A small masked image model, trained from scratch.
Data: trained on telescope images of galaxies (Galaxy Zoo DECaLS), 44167 training examples, 13.9 epochs.
Rows from block 3, named by matrix and row number. Rows with one number belong to one channel. Each number is 500 + 40 x the weight over its row's rms, rounded and kept within 0 to 999. All counts start at 0. Numbers have three digits each. After the name is the row's rms in percent of the matrix's.
# r30: branch 2 reduce pointwise conv (model.blocks.3.r3.0.weight, 68x160x1x1), inputs 80-159
# b30: branch 2 3x3 conv (model.blocks.3.b3.0.weight, 102x68x3x3, transposed), outputs 11-21, a 3x3 kernel for each
r30.6 095:554537520459495506556533476497506554498533445513508530546460577527527477555490504495492505560550497528432488464493459478564477527451416489504507486497504433452496502465453500542492559439430542549526524549543523546500514405485480526522417519
b30.6 091:557528563539459531561495557560545494591580530560535508567554514543514498545516586444453383502651470425489473432509497527651525446506469547529586548436537610481501540544557509477557518550551477498443518600499471472472508512497507500460562529527541544608590445535577504523524551562524510553471490501
r30.7 101:478472452425500472485537489455494588505491482456510480476498569470457559607563470525441523496528487543499547480476457504563598449432516520520575511423517566483486486416474491475343487489521508512498489522511520522502494531461458494513457503
b30.7 095:467521493535480563515448546499545514520584516522545508500514470467549519473485488492430507474579484534515461461452493520553436500532517505577530545528580507437487535529509551476504515392438481516525506593529472542459528527531558525504503492492444537546541444553510460468501531519562507536492508491
r30.8 092:529548465417469520578518501459501576513569482442477493517473598493467525546534504490474490468519461526539445466481449501610500495514422464446527514465505487435443443479507496528441571511503539532533503538517547560527526490484484538542453569
b30.8 098:510548539608515505568527549520525487557594533531549516534497510524529503503523536462502460488574510491468504448508475512553489460487465523534560540506536569505496594581560543526466509445486456490439491566514446474474514534542534521519574519490477542561584503506551541532498535527570542527524535499
r30.9 101:494618461465568563482402497488498428513485530466428466566416585556502493489448473541449494541392563562518376471475558559501394520529501469481507512475473442489506496496544540539533487513505502488492510451497482497503499507497484499517482534
b30.9 108:501475435551534475478553520525534488437485487416490508469485477479488517492500497544577599456472549469442489492513514443495524504414499519452426513499443429547505538537527465453426496486502469452458481431480491452485537481553547428537546513535501473444493538419446581562494425439536529486499456457
r30.10 100:514440525480570511484604545519479563522466567555501437512506516418479559529444416563456508531468531519592522559449440538563552500480509523511579513461510492434508486429518503459500484522513497512497490493496513496516469514507482517519484471
b30.10 106:457519512562564530512516508415440445424496483446485476482474473486492510483502477477481515452448520538536545518483477507470472537561542470498485512547539450520461511530517512553516454432417487421451440441450432427424500466534522451502527466500473505468524568497489502440487515496549545435525487447
r30.11 090:536509485508438504499525569504521521499516498492445486487535490457467448516494506465529557551504472546490444440496478495475511505538451473422485481519457530519486462547470504436612516471484508500498484541487523476505521491490476493494482506
b30.11 110:462511441511517440519482442494533482487481469511486434489523475529490483558500517537520524500426543557457534449463464439413534576454531585483524529471440431513476467471470509487505516510496491513536461541556503500538508483513419401435441404499487490472446475439451499461487415537455450558525453504
r30.12 097:490521484498504502501471541465433497512479482504521526541538457568520478496480537473616451466508486498478484524524514436412447635502524542528440464681548432442443495434490513502535503493487517471504513507518465482517500494455446500494449523
b30.12 105:515503534441582525519532409521514495527447505474552518461525573510548525559476471533548529520461493469527525476446431546400448441478528424482506453486489517458447493474506462438540524572551498493529537485506535519506510449438465401415499436505501483456440537538441493480557500540487486550527526500
r30.13 101:514507496460500502501483489467527528523538488480519491496470579490484560530428427510378518499506514485466499461401494528587536451367439509466487507389514442432446500385476492509432493477456510493470483506461508456521512464472459459524432475
b30.13 096:528531528537405513532489562472523522477570480477501457549541513560533505510535525491418471469697499476474467436472504489625453454483477493565537500457535523444467513520532546474559535528552475510481529573524488516480512533510579563504510526489480563604581404518554492515523526514539506507479499484
r30.14 104:512536506529525483500496505485523530551515524566468499485468538556542555534480431585511532478512572501430540522403496486544467535455555531460476490504581518524401520490464530528468483510519520474452490436504462484491474511464439472557436513
b30.14 097:544555547573498586558570558423456426451549447436463389555529533560546555495555509521566531507579537498516500491533488506539490495504487484516509518543550526520461510512477541560481506464488517515514522520501498492489516487557540491498543496517489530538533472518510502527457533524533543509529501491
r30.15 092:505506474525531493513524493558493490534494523501553484495466510445520550505480471489516521478484536474486598513364538550524523429410565485509501468497490513553341487497432509525526441461454496461484469478500513435482461453518511477512481439
b30.15 095:511518516489389490491490504418449496422483475424433408540537560545520525526505496499468533471574508489504461411460486488540506490505495554568496499435485475486484450459462510476523512475535495477510499592490511569500503478472559482450422454479540569534550385523507456438429482517491499510481500513
r30.16 106:503504464490525459514483476454473545525542496474511489472472549510518507526442413515474517492505524482464486452336480489553480524377468490476466494467500431470396491435438477523458471418435528491469476484493516469463516452455460455527434509
b30.16 084:517520543542415530552478563426482480452562476431460416525517484554547540529542531493472493451659481469464466449490482479572457440466478493543538499539554518433468531530520532501491480509509491497486510535536493518500527527543569546511522491491477548594555426546531482553486511484529517506439490452
r30.17 096:504529538522504533541515485457506589574578505455499464500525580490540531552542573501450520495575477535546502478582503518589543541502488519503628519479545469474565499497485470561499527512502523527497497496514505523521524502526523498501479488
b30.17 111:501522505546534518504457514470495468521521477484486451509430420428446480422490538468510478501484483479523493467499497494500466489547482466489527513498528519487470539544500491501396449358402474443474441435475443422473504490533480471525550475509509503504550537529521468497549491472553451431506436441
r30.18 099:508514480443495500504477489440512574529542469462501502472464583494501544565400424495421502478499511502482507482392469506591538480378465467456489516429473447474427487419490502511427504448456514504489505503504499502502515472446471479527442503
b30.18 097:523517524540405497538478567474516503504583508493501466542534495551540492516532517468429463458685481458459462440485498502629478449475461493566561513501554535439475535549545538497539525510541484510469525572531488501486525543525575565501540541511498571632589404534546486515521547522537513536464488480
r30.19 109:527481493481543490498471483486502544527527495473510478460452504519508551524425416543445500465476534471490524456304501503515513506354494474464503520453516439489330460432472486519470457458466505458483502469475523497477526461446483473523448506
b30.19 096:542513542515403497536489536392456468424547489412461432530529492564552522530542517462463462441652493446472433443484462505601493462490449496549544502516545488470484523529494541525494497506491491479463502525503500497487511531528568540513500495487518558593554418506526488522477518514504545525462515479
r30.20 100:567483534543519424512472489468470499433482485528470534439498530533503499469483541447520505515459456485513394469492508507520515497520508501504474471561480521569473487540504475497614536445458537523363394417490456393459482443507500392527518455
b30.20 088:511493479477462529501537520532540529505462494507453488607526506529504488597560569502481453500542483513454493432469459483525487509452497536522526534469498512513562474449535488485589535552533467528492512599483497482472497512421530572465432496436467483516531427471530560487491489508495495532467447487
r30.21 097:472624448452572596462457493455469442502467511503531475525431496537440479464460463428482433466409463475535468550437510450430415441561542487489462558484513508569495481553621519466559499493494487506535515501515506541479487499462477533488521533
b30.21 109:503476485491521483467487483528510534462512547456500538447529551497540546487478464526540563449438520445464491488496509506442488499477508541510413495531468406476493504558521469509485510520503520481469519432438512487496477445493441407446447448488493465453468534491426491499463468438444505484473521476
r30.22 101:477545484495437510508510492421520533566526511511548499539524601485537466602509475563519510511599501508363484401497545454567528493451495486550491497496506509440511502445434525506400483517505521505494512486494455520509494511479452493507449534
b30.22 106:478527500539507569504527536482476438475481466450466467495462452444482490488509475532552524526487484549513490524512495532501453540507500447507528500512555490480521547533503512483425460412448412432506412415487441412492523504567522467538566488508470503491523513542505503535525473486561470472505441479
r30.23 087:463546453490533520450501491509454481509465494478484480483451423562451532426555532419538468470487472487468488486452452487404409460582498476497507515494465602593432476640515529465550465506514485482523503516459513479479477490453462521482580490
b30.23 094:464479457441518480464455444518533517442473532468463481422503509521512524467460450507479512395481486470453441481443454522444458503490495583525403473529453393447499493504453495506512546539532513451491487472506503543531502526540516548541483505478473473420428522546449442514481419500395402494513529500
r30.24 104:515537516514580485496519497528528531520501519546535482508483480523565596516430425601470533537452602543532579576394494516485502552434576568490521523471554442503393559424495539559513488529510513483483522460494494484518472521473487473558477504
b30.24 097:546541563515451546542540537404446454426525446428456391549553547569551550502543543490515509479596535463525496484522504531560494503539489494521518522518543524537465464491484529582531492488464516514497522533531522530505485476513525489477525482517532529567521432513518469454494529524513566520490514524
r30.25 094:506473481508536408451560484467467547499478454482502492519561418499466482505510508459677481508553461507511611613489432432434494530482556537578447520613503530475433496462500529450551507512525539501501503548478465489497488508452476494507572467
b30.25 120:481464506437514520459523482492467493477431517487512518467532561514564526542491460499468470483445470484513539495423432530381408486529518501507460444485520454464524478466477517531563523547520504493501524451457513494480444402421415422426467420488504470462402463527476468477460489486445526500495531504
r30.26 106:504476474479529482496480475483503550536532487479526493494468532547553543516421426548459506482464562473488538497301462496541506528388530494451484512458517428512334506466479495558502476472461511476518506502490511502481527457465489487537439507
b30.26 094:543513545528400475549495529405459479445594493441496444538526503538544516508527507463459466453685512444487458459482477498595489465488460494535526507518513521489470530546505555550496510499484508501484503548515505516486517544547548528524518513508527565610561420519540502528471519510510548539468510485
r30.27 092:521567490454471524571505496475506563581572482488441505489473603502512509537533540480476484506497494513517418448558471501605485538517448496486595502521498482440496489492477488572465577497510561560511498511499504546513503507544495498543475518
b30.27 095:517543530578503502552507540520540479538585536538555500527467474466489498462510513472553470517551523473500502457533492501525491459482459509513530543514534549502457559579570521509405513427464510486472471498483464433478514522530498497510554496480494534540561497511539515525529523507557500492515485468
r30.28 098:516540473482502485516465543509424515524464474556540548535540500572502474498559588499587467492548504461518523484578453468455433613518434616538468464622560454441438494482492505567532514491483523497509505511521474427538552476451455478531486520
b30.28 111:526518514457588494498509415510525500548456507476510502510477527479511502498492505523554504530520488446537482462474436557424458475531481438492508482496482562453464518492477500453527528558552492467486535476482522508500489433403414376411500444500506499474497507532462459458585478505506452505511514501
r30.29 113:485469486526534473504483479490508531528524506499508468470464524493529534523418417514440519475497529485475542482306491511536534489362517482491510507463505469508364475460469485520493459448398518473471478473476495452474507404470486460521482471
b30.29 091:536505507484386505518477545421472495411531455420456403531518485539523520535528517467454471463638487461480434444487473504591485460482467501538530486485535476434478501507491516514529503539535482497485502547510489505474495547504555527485479499472539561577535391494524464516487515483511537511459484456
r30.30 115:525484470482514477495516493510493531517499508506504468502483431499522538519431397501499542458462520464521618550312495521476538511389552494451561500495530476513341489432499497501513475408421504475522519495530546514443486428526557507513483488
b30.30 088:518467499484417473508437443415455455423522478454477455481513531527546524519503446458450469449505460436478435496458489554539521503514461519538501511504514449469498457493453514525471450453453509494478476509489467483489496497519524498497468450521539535521514498495512479496460472491501569545492526503
r30.31 123:494501508529531483505497484529491490501504521518512489486473501491517530493424451515470508485485517469466555521339518532497516462402541466449524514497507466516408469471472510517516467385350500469492503463495511486447491360521528489512509444
b30.31 085:541492478437385461506478515445485512397477458426467438517499479537517518558531507451459477474550487416441447448469459513543514429476483500519529474417481469455499499481451495479497482491505474490461476580505481491450486539498516499470471473468576562525483406458530515535482493466484536513474480458
r30.32 095:471526439516347491503495541487480514513530495402492513485557471425495452517518448432577539482559461501404475473455497472453544451487484410483463541503403589489454453521482521394536516504494507499502494528465540500483493503454471509491570489
b30.32 107:443491474432489456459490448509495475454462474499464468444533501524526485534472422550500509466423479515436482519462453510411480536445494569507492513456461423466511520501477520503515526504512482508530450485539492501535475491492430457468472418469445473468417451468442448478435396531405452531510478518
r30.33 092:465511495516567464494502493520405525457479480541495536460537476606467544511647562426466470494563437482492523501478529510501488431563500499562477456470518626603468487608535513471562471463499533497470463464503460444506521486498494453522503514
b30.33 115:448437438405538518461542508494525555481441519462478524518479490469501469477479499474497518489465488492515496450457464535382433496524476523537426456546528481508579496486498492507522495527509527519485538494462495463510469462448447439417451427465524467439458492521467500521485473429462543494436516495
r30.34 121:504485477508523479506492494495496529536546508504495476460484462502513526513435419531508500458480529472448571472320499498482504479387520472469513499503519447495358485442474494497488472433401503477505518481491537489497501398487523487508492476
b30.34 090:555500556468372461520470495425462471413548479435471440504498485535536504548523514444445449453576480439454415442474475522594510473489442506543539489485523467456499513515491520515505470498485480479472483504483484485461516535498577555504495507492532551567526399493535519540464509485507579535453503482
r30.35 102:512548496485485489578523483500490548525551494486507446482523536459520506532444431471469500497525468559455580539438521494521513474439557499495542512464484457490460514460501532488465470515517485464477500446506544489497523505547593480486566448
b30.35 096:488493526486467461502409504457460428507507492481453424518505495504481492498468460446501420496454446434472461477510466501483487445510436473470551493481492507439469561538543516507428517429447476451444449440461468431470518510543487514558555483524511477507519466493495426532531481467498476451458457467
r30.36 093:499438585593551468511525544500535433487475601526511529508573437520519457531501466476478462478484499504510510549426477448430495529464514452503436490466469540481462467478496516436560475508518472490529526488523473513505460507437415560485462517
b30.36 105:483524472451530545521560494451430446429501474411487545473484502508529492530525443508498531511500535538499580524506490484447494548495521456446431450524501452545549509501505510528544470502464513541538508479503513471470447443483493446464487475483529514476447520493470516491487474499489568549473543500
r30.37 089:516430554604443418541508509519465546512521533468405506455649463438504485529500475439540526522552445494503481558465558461476507516439485504508441469502473537462470496457452513403576496530527477471474472517488481455538482512497490464467515488
b30.37 114:452502462438501535496543494472453459464428437454467498502516515518512471566548485503427474511402495566490551513493470480353437547482492540482490526483481474522550522455507548517555497508483509532534483484510491443496426452460425426422440443463486477482423408430490484469466461524480533541479480492
r30.38 117:514506502502518482492544506507541534501509497501533492521452541489502538518419426499459516543509497499445541497406485511546500480372470491525531487463517462441451521407454507491479502413401519510512500520496553490497494383478483493517453477
b30.38 082:562515550531411528539484592479490502505517468461448410568535540576527529558544600459459488479655491470460471413501526520620506474511525521569580521442584555452516509528548522506586531563572468485455568594498476512480456480471535508427471476455523534628581412574576462481505514558527471535449473489
r30.39 093:532464521487506478565508503556436588483506471502480549500519540577467519512650589422451512536556459511517532444532480512498520470541429533497533458475508598557484470598470518528537544460468551550537521533578506509541528480551545586544492491
b30.39 106:452487420422548485475511465509544522563497490513487477541455399462447432447489544477521496535533513512566505430536480543468511523576482529528477498533502532527544525468467511428514489486505529519467501577490472469508464460423450417419516464513522493519493507513494508492589476458532523512485523511
r30.40 094:584490494537517459528541485595447529460468468545545539520479497498497492475503540495532491518481498497460558563503460506483490500481549546527499467552487510572481477534471505562533546444429544519414467475529505454463524435531508468514459491
b30.40 094:501552515521468471491455537534514498554455495505486453582551520517494481542525575491475491494571444474511489439488461515564472476480483583564515516414492553473474510502565494405574552510545469464491518679473509527478480516450513543495482526504512539536529435543520485413513510573489459519506530539