A small masked image model, trained from scratch: 48-pixel images, activation relu.
Rows from block 6 of a small masked image model, named by matrix and row number. Each number is 200 + 20 x the weight over its row's rms, rounded and kept within 0 to 999. All counts start at 0.
After each channel's rows are labels from the 100 images, of 14976, where the channel reaches its highest value: "responds to" is what is common among them. Only what is clearly more common there than usual is listed. The data: telescope images of galaxies (Galaxy Zoo DECaLS). In brackets: how many of the 100.
# r30: branch 2 reduce pointwise conv (model.blocks.6.r3.0.weight, 120x272x1x1), inputs 230-271

r30.23,216,198,195,227,224,201,240,227,195,200,199,191,200,208,200,187,189,228,184,216,192,194,189,149,218,285,160,175,189,252,198,218,213,268,194,193,193,193,200,141,154,187
responds to: roundness: cigar-shaped (53)

r30.68,199,139,169,205,219,207,199,213,203,205,232,207,181,212,219,227,214,223,206,211,174,216,193,185,207,251,196,199,194,222,207,220,216,264,190,210,210,212,221,152,205,213
responds to: edge-on disk: yes (27)

r30.58,200,207,197,216,215,196,239,204,197,193,183,185,220,238,192,196,211,214,214,210,210,196,190,211,211,215,215,198,218,215,212,209,208,199,195,187,186,195,211,225,209,214
responds to: roundness: cigar-shaped (47); edge-on disk: yes (26)

r30.97,193,184,225,236,186,203,234,191,212,209,212,222,182,204,207,190,219,202,213,219,229,206,196,196,224,221,185,202,194,222,192,220,221,233,209,211,198,221,213,160,207,230
responds to: roundness: cigar-shaped (36); edge-on disk: yes (27)

r30.32,237,170,189,174,206,195,160,226,198,202,185,217,177,209,200,191,203,195,201,196,231,193,204,198,187,194,203,201,191,193,190,197,197,215,214,191,194,206,193,200,208,207
responds to: roundness: cigar-shaped (46); edge-on disk: yes (29)

r30.114,195,212,210,165,200,182,171,193,173,176,104,178,207,218,173,194,197,197,196,190,193,171,197,205,188,190,210,188,226,207,200,190,191,199,184,136,176,157,198,216,177,185
responds to: roundness: in between (67)

r30.81,221,185,188,176,175,147,174,193,188,189,216,200,180,234,190,225,195,200,185,191,201,198,184,204,208,207,206,173,187,197,192,188,184,202,178,200,207,196,186,183,203,199
responds to: roundness: cigar-shaped (39); edge-on disk: yes (27)

r30.6,193,191,233,197,201,220,200,203,196,203,223,219,189,198,201,181,208,202,194,210,192,194,194,176,210,236,187,188,182,206,198,208,205,248,186,212,197,201,195,166,190,204
responds to: roundness: cigar-shaped (39)

r30.71,171,199,196,207,186,196,203,196,198,202,200,199,173,215,196,206,201,203,198,197,195,199,185,205,216,221,198,176,179,187,199,197,194,214,177,196,206,190,186,186,207,195
responds to: roundness: cigar-shaped (37)

r30.8,200,146,198,203,201,211,203,239,209,205,210,205,198,200,204,200,198,230,195,219,186,208,209,171,217,268,188,188,207,241,202,218,224,259,186,203,213,206,216,149,180,201
responds to: roundness: cigar-shaped (40)

r30.88,200,197,209,187,226,215,176,190,200,203,202,214,217,220,182,177,222,188,197,213,213,201,196,192,207,197,211,198,202,217,190,217,229,206,195,212,200,216,210,179,204,227
responds to: roundness: cigar-shaped (35); edge-on disk: yes (28)

r30.64,187,207,232,212,199,186,220,163,203,208,208,211,170,192,201,190,194,198,203,195,210,200,200,193,212,216,178,184,188,197,190,202,197,209,198,189,199,203,189,188,189,200
responds to: roundness: cigar-shaped (37)

r30.108,216,212,187,168,189,209,173,194,188,191,215,192,187,225,193,212,202,208,196,191,196,189,185,211,189,208,185,196,201,185,198,189,188,213,190,182,199,180,195,217,214,199
responds to: bulge size: small (25)

r30.35,202,181,202,207,213,207,206,197,178,195,232,209,211,221,163,195,224,176,190,176,223,192,193,238,191,165,231,178,207,168,188,195,185,175,164,210,181,211,213,200,241,215
responds to: shape: featured or disk (69); edge-on disk: no (59); spiral arms: yes (42)

r30.90,212,174,188,169,182,157,155,190,194,200,201,206,189,189,202,205,208,212,209,203,203,202,201,214,200,217,191,190,190,202,198,205,201,239,191,200,200,205,207,187,214,221
responds to: roundness: cigar-shaped (38)

r30.72,201,203,170,173,184,210,156,212,201,203,200,187,151,212,205,237,203,192,201,210,214,203,201,210,209,204,173,177,200,207,189,200,207,213,183,169,222,188,199,190,198,192
responds to: shape: featured or disk (64)

r30.96,209,183,182,159,217,179,156,225,190,199,195,188,182,211,196,223,194,212,204,202,212,200,199,214,204,221,192,171,187,196,186,190,198,221,195,191,202,183,195,199,200,203
responds to: roundness: cigar-shaped (63)

r30.46,191,218,217,216,216,221,196,205,204,201,202,226,188,199,192,214,202,190,213,183,238,200,206,228,177,174,206,203,201,183,196,178,184,199,208,206,196,208,196,208,220,210
responds to: shape: featured or disk (63); edge-on disk: yes (57); roundness: cigar-shaped (36)

r30.22,196,157,200,183,184,209,208,212,202,210,228,195,190,208,208,203,221,207,204,211,190,214,207,212,201,214,197,194,208,206,203,216,207,224,193,207,209,209,213,199,228,196
responds to: roundness: cigar-shaped (33)

r30.20,188,208,230,200,195,185,208,182,198,202,182,217,192,211,192,180,211,191,212,206,210,194,191,208,201,191,200,196,197,187,205,204,195,209,201,192,191,198,206,211,224,197
responds to: roundness: cigar-shaped (26)

r30.62,219,172,192,228,203,184,211,213,217,219,200,220,182,211,207,155,208,173,216,201,252,195,182,218,194,164,178,233,209,183,172,195,192,161,231,187,185,220,205,209,229,218
responds to: edge-on disk: yes (39); roundness: cigar-shaped (27)

r30.67,190,157,190,199,190,191,177,209,196,198,207,194,222,221,198,223,211,234,210,215,193,196,199,184,194,273,219,192,213,254,204,221,228,264,194,214,210,202,225,176,201,245
responds to: roundness: cigar-shaped (38)

r30.118,201,186,193,193,257,230,183,239,205,204,185,224,184,199,196,197,193,194,197,187,212,193,211,202,167,185,198,202,197,182,201,185,192,206,208,190,190,200,200,205,205,199
responds to: roundness: cigar-shaped (40); edge-on disk: yes (37)

r30.61,207,204,206,198,199,203,182,195,177,185,234,203,193,205,185,179,244,173,199,177,221,184,162,262,185,152,220,180,220,158,173,194,191,167,179,202,166,209,226,209,267,223
responds to: shape: featured or disk (65); edge-on disk: no (56)

r30.24,193,151,195,203,223,198,196,206,208,207,216,217,229,201,195,195,231,196,185,210,215,206,187,235,193,151,215,217,254,187,193,206,213,124,204,226,195,220,240,229,248,190
responds to: shape: featured or disk (66); edge-on disk: no (56)

r30.45,216,177,184,186,199,172,187,201,195,201,187,217,175,204,197,179,198,193,204,198,226,193,202,184,192,200,175,192,190,197,186,199,198,215,200,187,198,203,192,194,194,189
responds to: roundness: cigar-shaped (37)

r30.16,209,205,222,205,172,187,185,207,198,194,191,198,187,230,205,203,206,198,204,200,198,200,196,199,210,210,208,187,196,186,200,199,203,221,198,193,207,199,196,189,217,196
responds to: roundness: in between (64)

r30.38,213,168,217,165,209,209,145,218,192,193,185,197,200,196,193,183,201,191,201,197,212,184,184,211,196,179,205,200,199,182,183,189,185,199,211,187,180,191,200,214,202,207
responds to: edge-on disk: yes (39); roundness: cigar-shaped (34)

r30.103,191,184,205,227,187,213,237,210,196,208,195,213,175,198,188,183,216,214,186,215,205,196,205,184,203,236,180,177,194,212,186,216,219,231,181,198,201,203,205,175,215,212
responds to: roundness: cigar-shaped (44)

r30.75,196,206,218,212,214,201,222,185,188,185,147,175,223,189,187,189,215,206,193,206,193,184,191,211,206,200,205,183,222,211,208,201,208,204,189,157,179,172,209,221,197,194
responds to: roundness: cigar-shaped (34)

r30.10,228,234,223,223,205,217,214,192,188,191,229,215,179,243,190,188,211,171,195,194,197,190,190,206,184,208,183,192,191,197,196,198,192,214,192,211,191,191,195,181,224,211
responds to: edge-on disk: yes (38); roundness: cigar-shaped (26)

r30.3,236,171,195,180,194,187,155,208,196,202,190,205,177,196,204,203,201,205,204,192,215,197,193,190,175,196,198,197,184,195,194,198,197,233,198,189,189,198,193,190,203,195
responds to: roundness: cigar-shaped (49); edge-on disk: yes (27)

r30.54,200,223,179,170,194,183,181,181,185,187,192,194,206,202,188,206,185,235,193,199,191,196,198,163,201,241,213,181,222,223,196,205,200,231,186,199,202,176,204,194,161,198
responds to: roundness: in between (68)

r30.9,207,169,197,198,167,158,187,198,196,194,191,216,179,191,201,203,219,208,203,213,198,199,205,197,199,223,189,195,200,214,193,212,217,230,198,201,194,207,210,180,212,232
responds to: roundness: cigar-shaped (30)

r30.106,195,184,192,211,173,179,197,191,194,196,198,180,224,216,202,214,249,180,220,198,203,197,208,260,178,152,233,213,238,193,217,201,217,164,197,205,199,192,244,211,271,245
responds to: shape: featured or disk (69); edge-on disk: no (61); bulge size: small (27)

r30.28,224,195,175,199,170,204,173,219,210,211,188,191,166,213,203,213,199,200,210,202,210,210,204,214,212,224,166,192,195,199,212,198,196,226,197,172,216,196,196,200,196,196
responds to: roundness: cigar-shaped (30)

r30.2,197,194,216,217,237,246,201,279,207,216,201,209,197,210,204,210,216,178,217,202,216,211,205,218,200,197,205,212,198,204,211,211,213,221,198,202,207,211,205,181,220,223
responds to: roundness: cigar-shaped (54); edge-on disk: yes (26)

r30.55,183,192,229,172,183,228,197,187,202,204,211,204,191,209,205,212,208,205,206,207,201,197,198,194,196,216,208,195,200,202,210,213,207,215,196,201,203,202,210,191,186,191
responds to: roundness: cigar-shaped (41)

r30.113,193,187,213,191,201,215,195,184,189,198,267,215,191,207,193,203,218,151,196,194,182,203,175,270,210,158,248,171,210,162,178,196,193,153,167,237,200,228,210,202,235,207
responds to: shape: featured or disk (61); edge-on disk: no (57); bar: no (31)

r30.41,207,173,194,192,207,204,174,203,189,191,167,185,235,218,172,176,235,227,184,207,201,176,195,199,169,196,200,211,249,217,202,220,225,179,204,195,187,184,255,218,222,208
responds to: shape: featured or disk (60); edge-on disk: yes (28)

r30.76,178,233,217,227,216,209,239,173,201,207,187,222,200,190,196,177,198,197,202,185,234,195,198,219,189,197,193,198,200,189,191,189,192,193,208,190,188,212,197,226,213,209
responds to: edge-on disk: yes (41); roundness: cigar-shaped (35)

r30.33,188,173,190,184,195,194,204,185,195,187,197,172,188,196,203,239,190,185,200,187,189,199,193,225,191,183,198,167,188,180,198,184,180,215,177,172,212,175,183,203,204,196
responds to: roundness: cigar-shaped (42)

r30.85,190,204,238,221,232,226,232,211,191,192,199,221,192,229,191,170,206,203,193,199,227,187,178,167,193,198,194,195,202,189,189,197,198,180,190,194,176,198,206,207,209,180
responds to: roundness: cigar-shaped (41); edge-on disk: yes (37)

r30.31,214,204,183,225,225,222,192,215,188,204,217,200,191,209,188,173,235,191,211,204,224,189,179,206,198,205,170,202,206,209,178,223,218,218,217,181,176,211,221,172,234,237
responds to: shape: featured or disk (63); edge-on disk: no (52); spiral arms: yes (40)

r30.40,207,147,177,226,188,199,206,210,210,211,217,216,221,214,203,216,237,186,215,212,228,206,201,230,204,163,214,209,222,204,201,213,213,161,216,212,209,222,228,215,242,226
responds to: shape: featured or disk (71); edge-on disk: no (60); spiral arms: yes (44)

r30.5,201,250,207,202,201,196,218,163,204,205,224,204,179,206,201,203,190,204,198,193,192,210,206,199,205,221,176,180,185,199,197,185,190,202,191,204,207,207,181,192,174,191
responds to: edge-on disk: yes (35); roundness: cigar-shaped (27)

r30.15,194,195,229,184,203,203,184,204,195,201,213,207,192,213,190,201,241,164,190,195,228,194,202,258,193,143,214,188,220,162,175,203,199,141,194,208,182,217,223,222,255,201
responds to: shape: featured or disk (62); edge-on disk: no (55); spiral arms: yes (43)

r30.100,222,189,160,193,218,199,187,212,204,205,195,186,156,233,197,240,193,197,197,185,208,209,207,213,196,201,187,179,184,192,198,183,190,216,188,173,220,184,187,197,207,198
responds to: roundness: cigar-shaped (33)

r30.83,196,184,220,208,189,200,185,206,185,186,173,181,229,206,166,202,250,197,188,223,199,180,206,239,197,183,219,209,236,225,201,230,232,185,198,184,186,172,247,201,251,249
responds to: shape: featured or disk (71); edge-on disk: no (63); spiral arms: yes (47)

r30.48,198,163,214,190,212,202,180,197,189,196,208,202,231,205,182,204,221,209,182,220,204,192,189,199,201,202,212,194,223,232,193,226,226,195,192,223,195,205,227,203,207,215
responds to: roundness: cigar-shaped (36)

r30.53,209,214,193,182,202,178,173,178,188,190,228,180,185,204,192,210,205,196,194,212,186,192,182,190,226,203,206,165,206,213,191,208,206,229,174,186,198,179,208,191,210,206
responds to: edge-on disk: yes (28); roundness: cigar-shaped (27)

r30.116,187,213,220,223,207,195,223,183,195,184,166,178,217,187,182,208,214,208,206,196,193,187,202,220,204,183,228,190,218,203,202,202,200,231,198,154,183,176,214,229,215,217
responds to: roundness: cigar-shaped (38); edge-on disk: yes (26)

r30.39,205,172,167,184,195,181,187,205,200,190,192,185,191,207,197,223,178,194,201,171,210,198,213,220,153,198,200,177,187,173,204,172,173,216,189,177,208,170,178,215,201,196
responds to: roundness: cigar-shaped (44)

r30.112,211,174,153,206,231,181,203,205,205,202,182,190,189,221,200,224,190,192,208,168,214,204,222,232,168,195,215,185,201,179,203,174,169,212,192,182,208,185,184,235,209,197
responds to: roundness: cigar-shaped (31)

r30.78,230,173,190,237,242,229,202,243,203,208,202,229,179,224,195,182,222,182,206,205,248,202,194,231,203,180,169,217,192,206,186,205,201,198,209,196,191,215,208,181,235,229
responds to: shape: featured or disk (63); bulge size: small (25)

r30.105,221,187,199,176,220,176,190,183,192,189,181,201,207,214,188,205,198,214,202,188,209,197,193,209,171,213,192,192,209,194,202,192,190,213,198,188,197,180,203,228,212,203
responds to: roundness: cigar-shaped (47); edge-on disk: yes (35)

r30.14,214,198,202,187,157,171,231,190,198,199,202,191,180,210,197,204,201,214,206,202,188,199,193,174,200,243,185,183,195,206,191,207,205,244,188,197,194,196,189,157,180,194
responds to: roundness: cigar-shaped (25)

r30.34,227,192,201,222,181,188,220,176,200,205,193,217,162,188,203,185,207,203,207,207,210,196,190,166,211,235,175,183,181,212,189,208,211,235,197,191,194,206,205,146,196,195
responds to: roundness: cigar-shaped (31)

r30.104,213,188,224,220,197,205,213,205,191,185,159,199,205,209,180,159,213,194,186,199,221,182,190,207,183,165,200,199,227,191,195,199,199,161,197,175,169,185,218,231,234,191
responds to: edge-on disk: yes (30)

r30.86,207,175,200,174,179,156,176,129,202,203,220,208,178,191,198,214,200,204,201,203,212,204,205,214,202,192,199,197,192,199,192,207,200,206,194,193,203,203,205,202,205,208
responds to: roundness: cigar-shaped (32)

r30.119,203,169,209,193,221,200,184,207,188,193,190,195,232,209,172,204,233,205,178,207,193,190,199,227,176,165,207,216,262,193,198,215,219,155,183,205,194,199,244,228,244,207
responds to: shape: featured or disk (64); edge-on disk: no (50)

r30.43,194,213,191,171,174,183,194,168,179,185,213,188,191,234,186,208,218,195,190,202,187,189,178,177,200,202,207,187,209,198,204,206,200,211,174,181,190,173,206,203,223,184
responds to: roundness: cigar-shaped (31); edge-on disk: yes (30)

r30.74,169,237,220,195,184,227,192,189,207,204,199,222,186,195,196,199,203,197,204,186,223,205,207,221,178,185,196,200,186,175,202,184,186,201,201,186,197,210,192,218,207,206
responds to: roundness: cigar-shaped (34); edge-on disk: yes (31)

r30.111,153,217,178,209,218,215,227,192,195,197,214,189,173,200,191,240,211,187,182,207,209,196,199,231,230,191,215,169,197,205,194,203,204,209,175,178,199,180,208,217,222,205
responds to: shape: featured or disk (73); spiral arms: yes (39)

r30.13,202,180,217,197,222,212,181,195,190,196,211,214,225,215,181,181,220,193,187,231,210,196,191,183,220,208,212,193,208,230,190,232,232,207,188,219,196,210,213,182,199,224
responds to: roundness: cigar-shaped (44)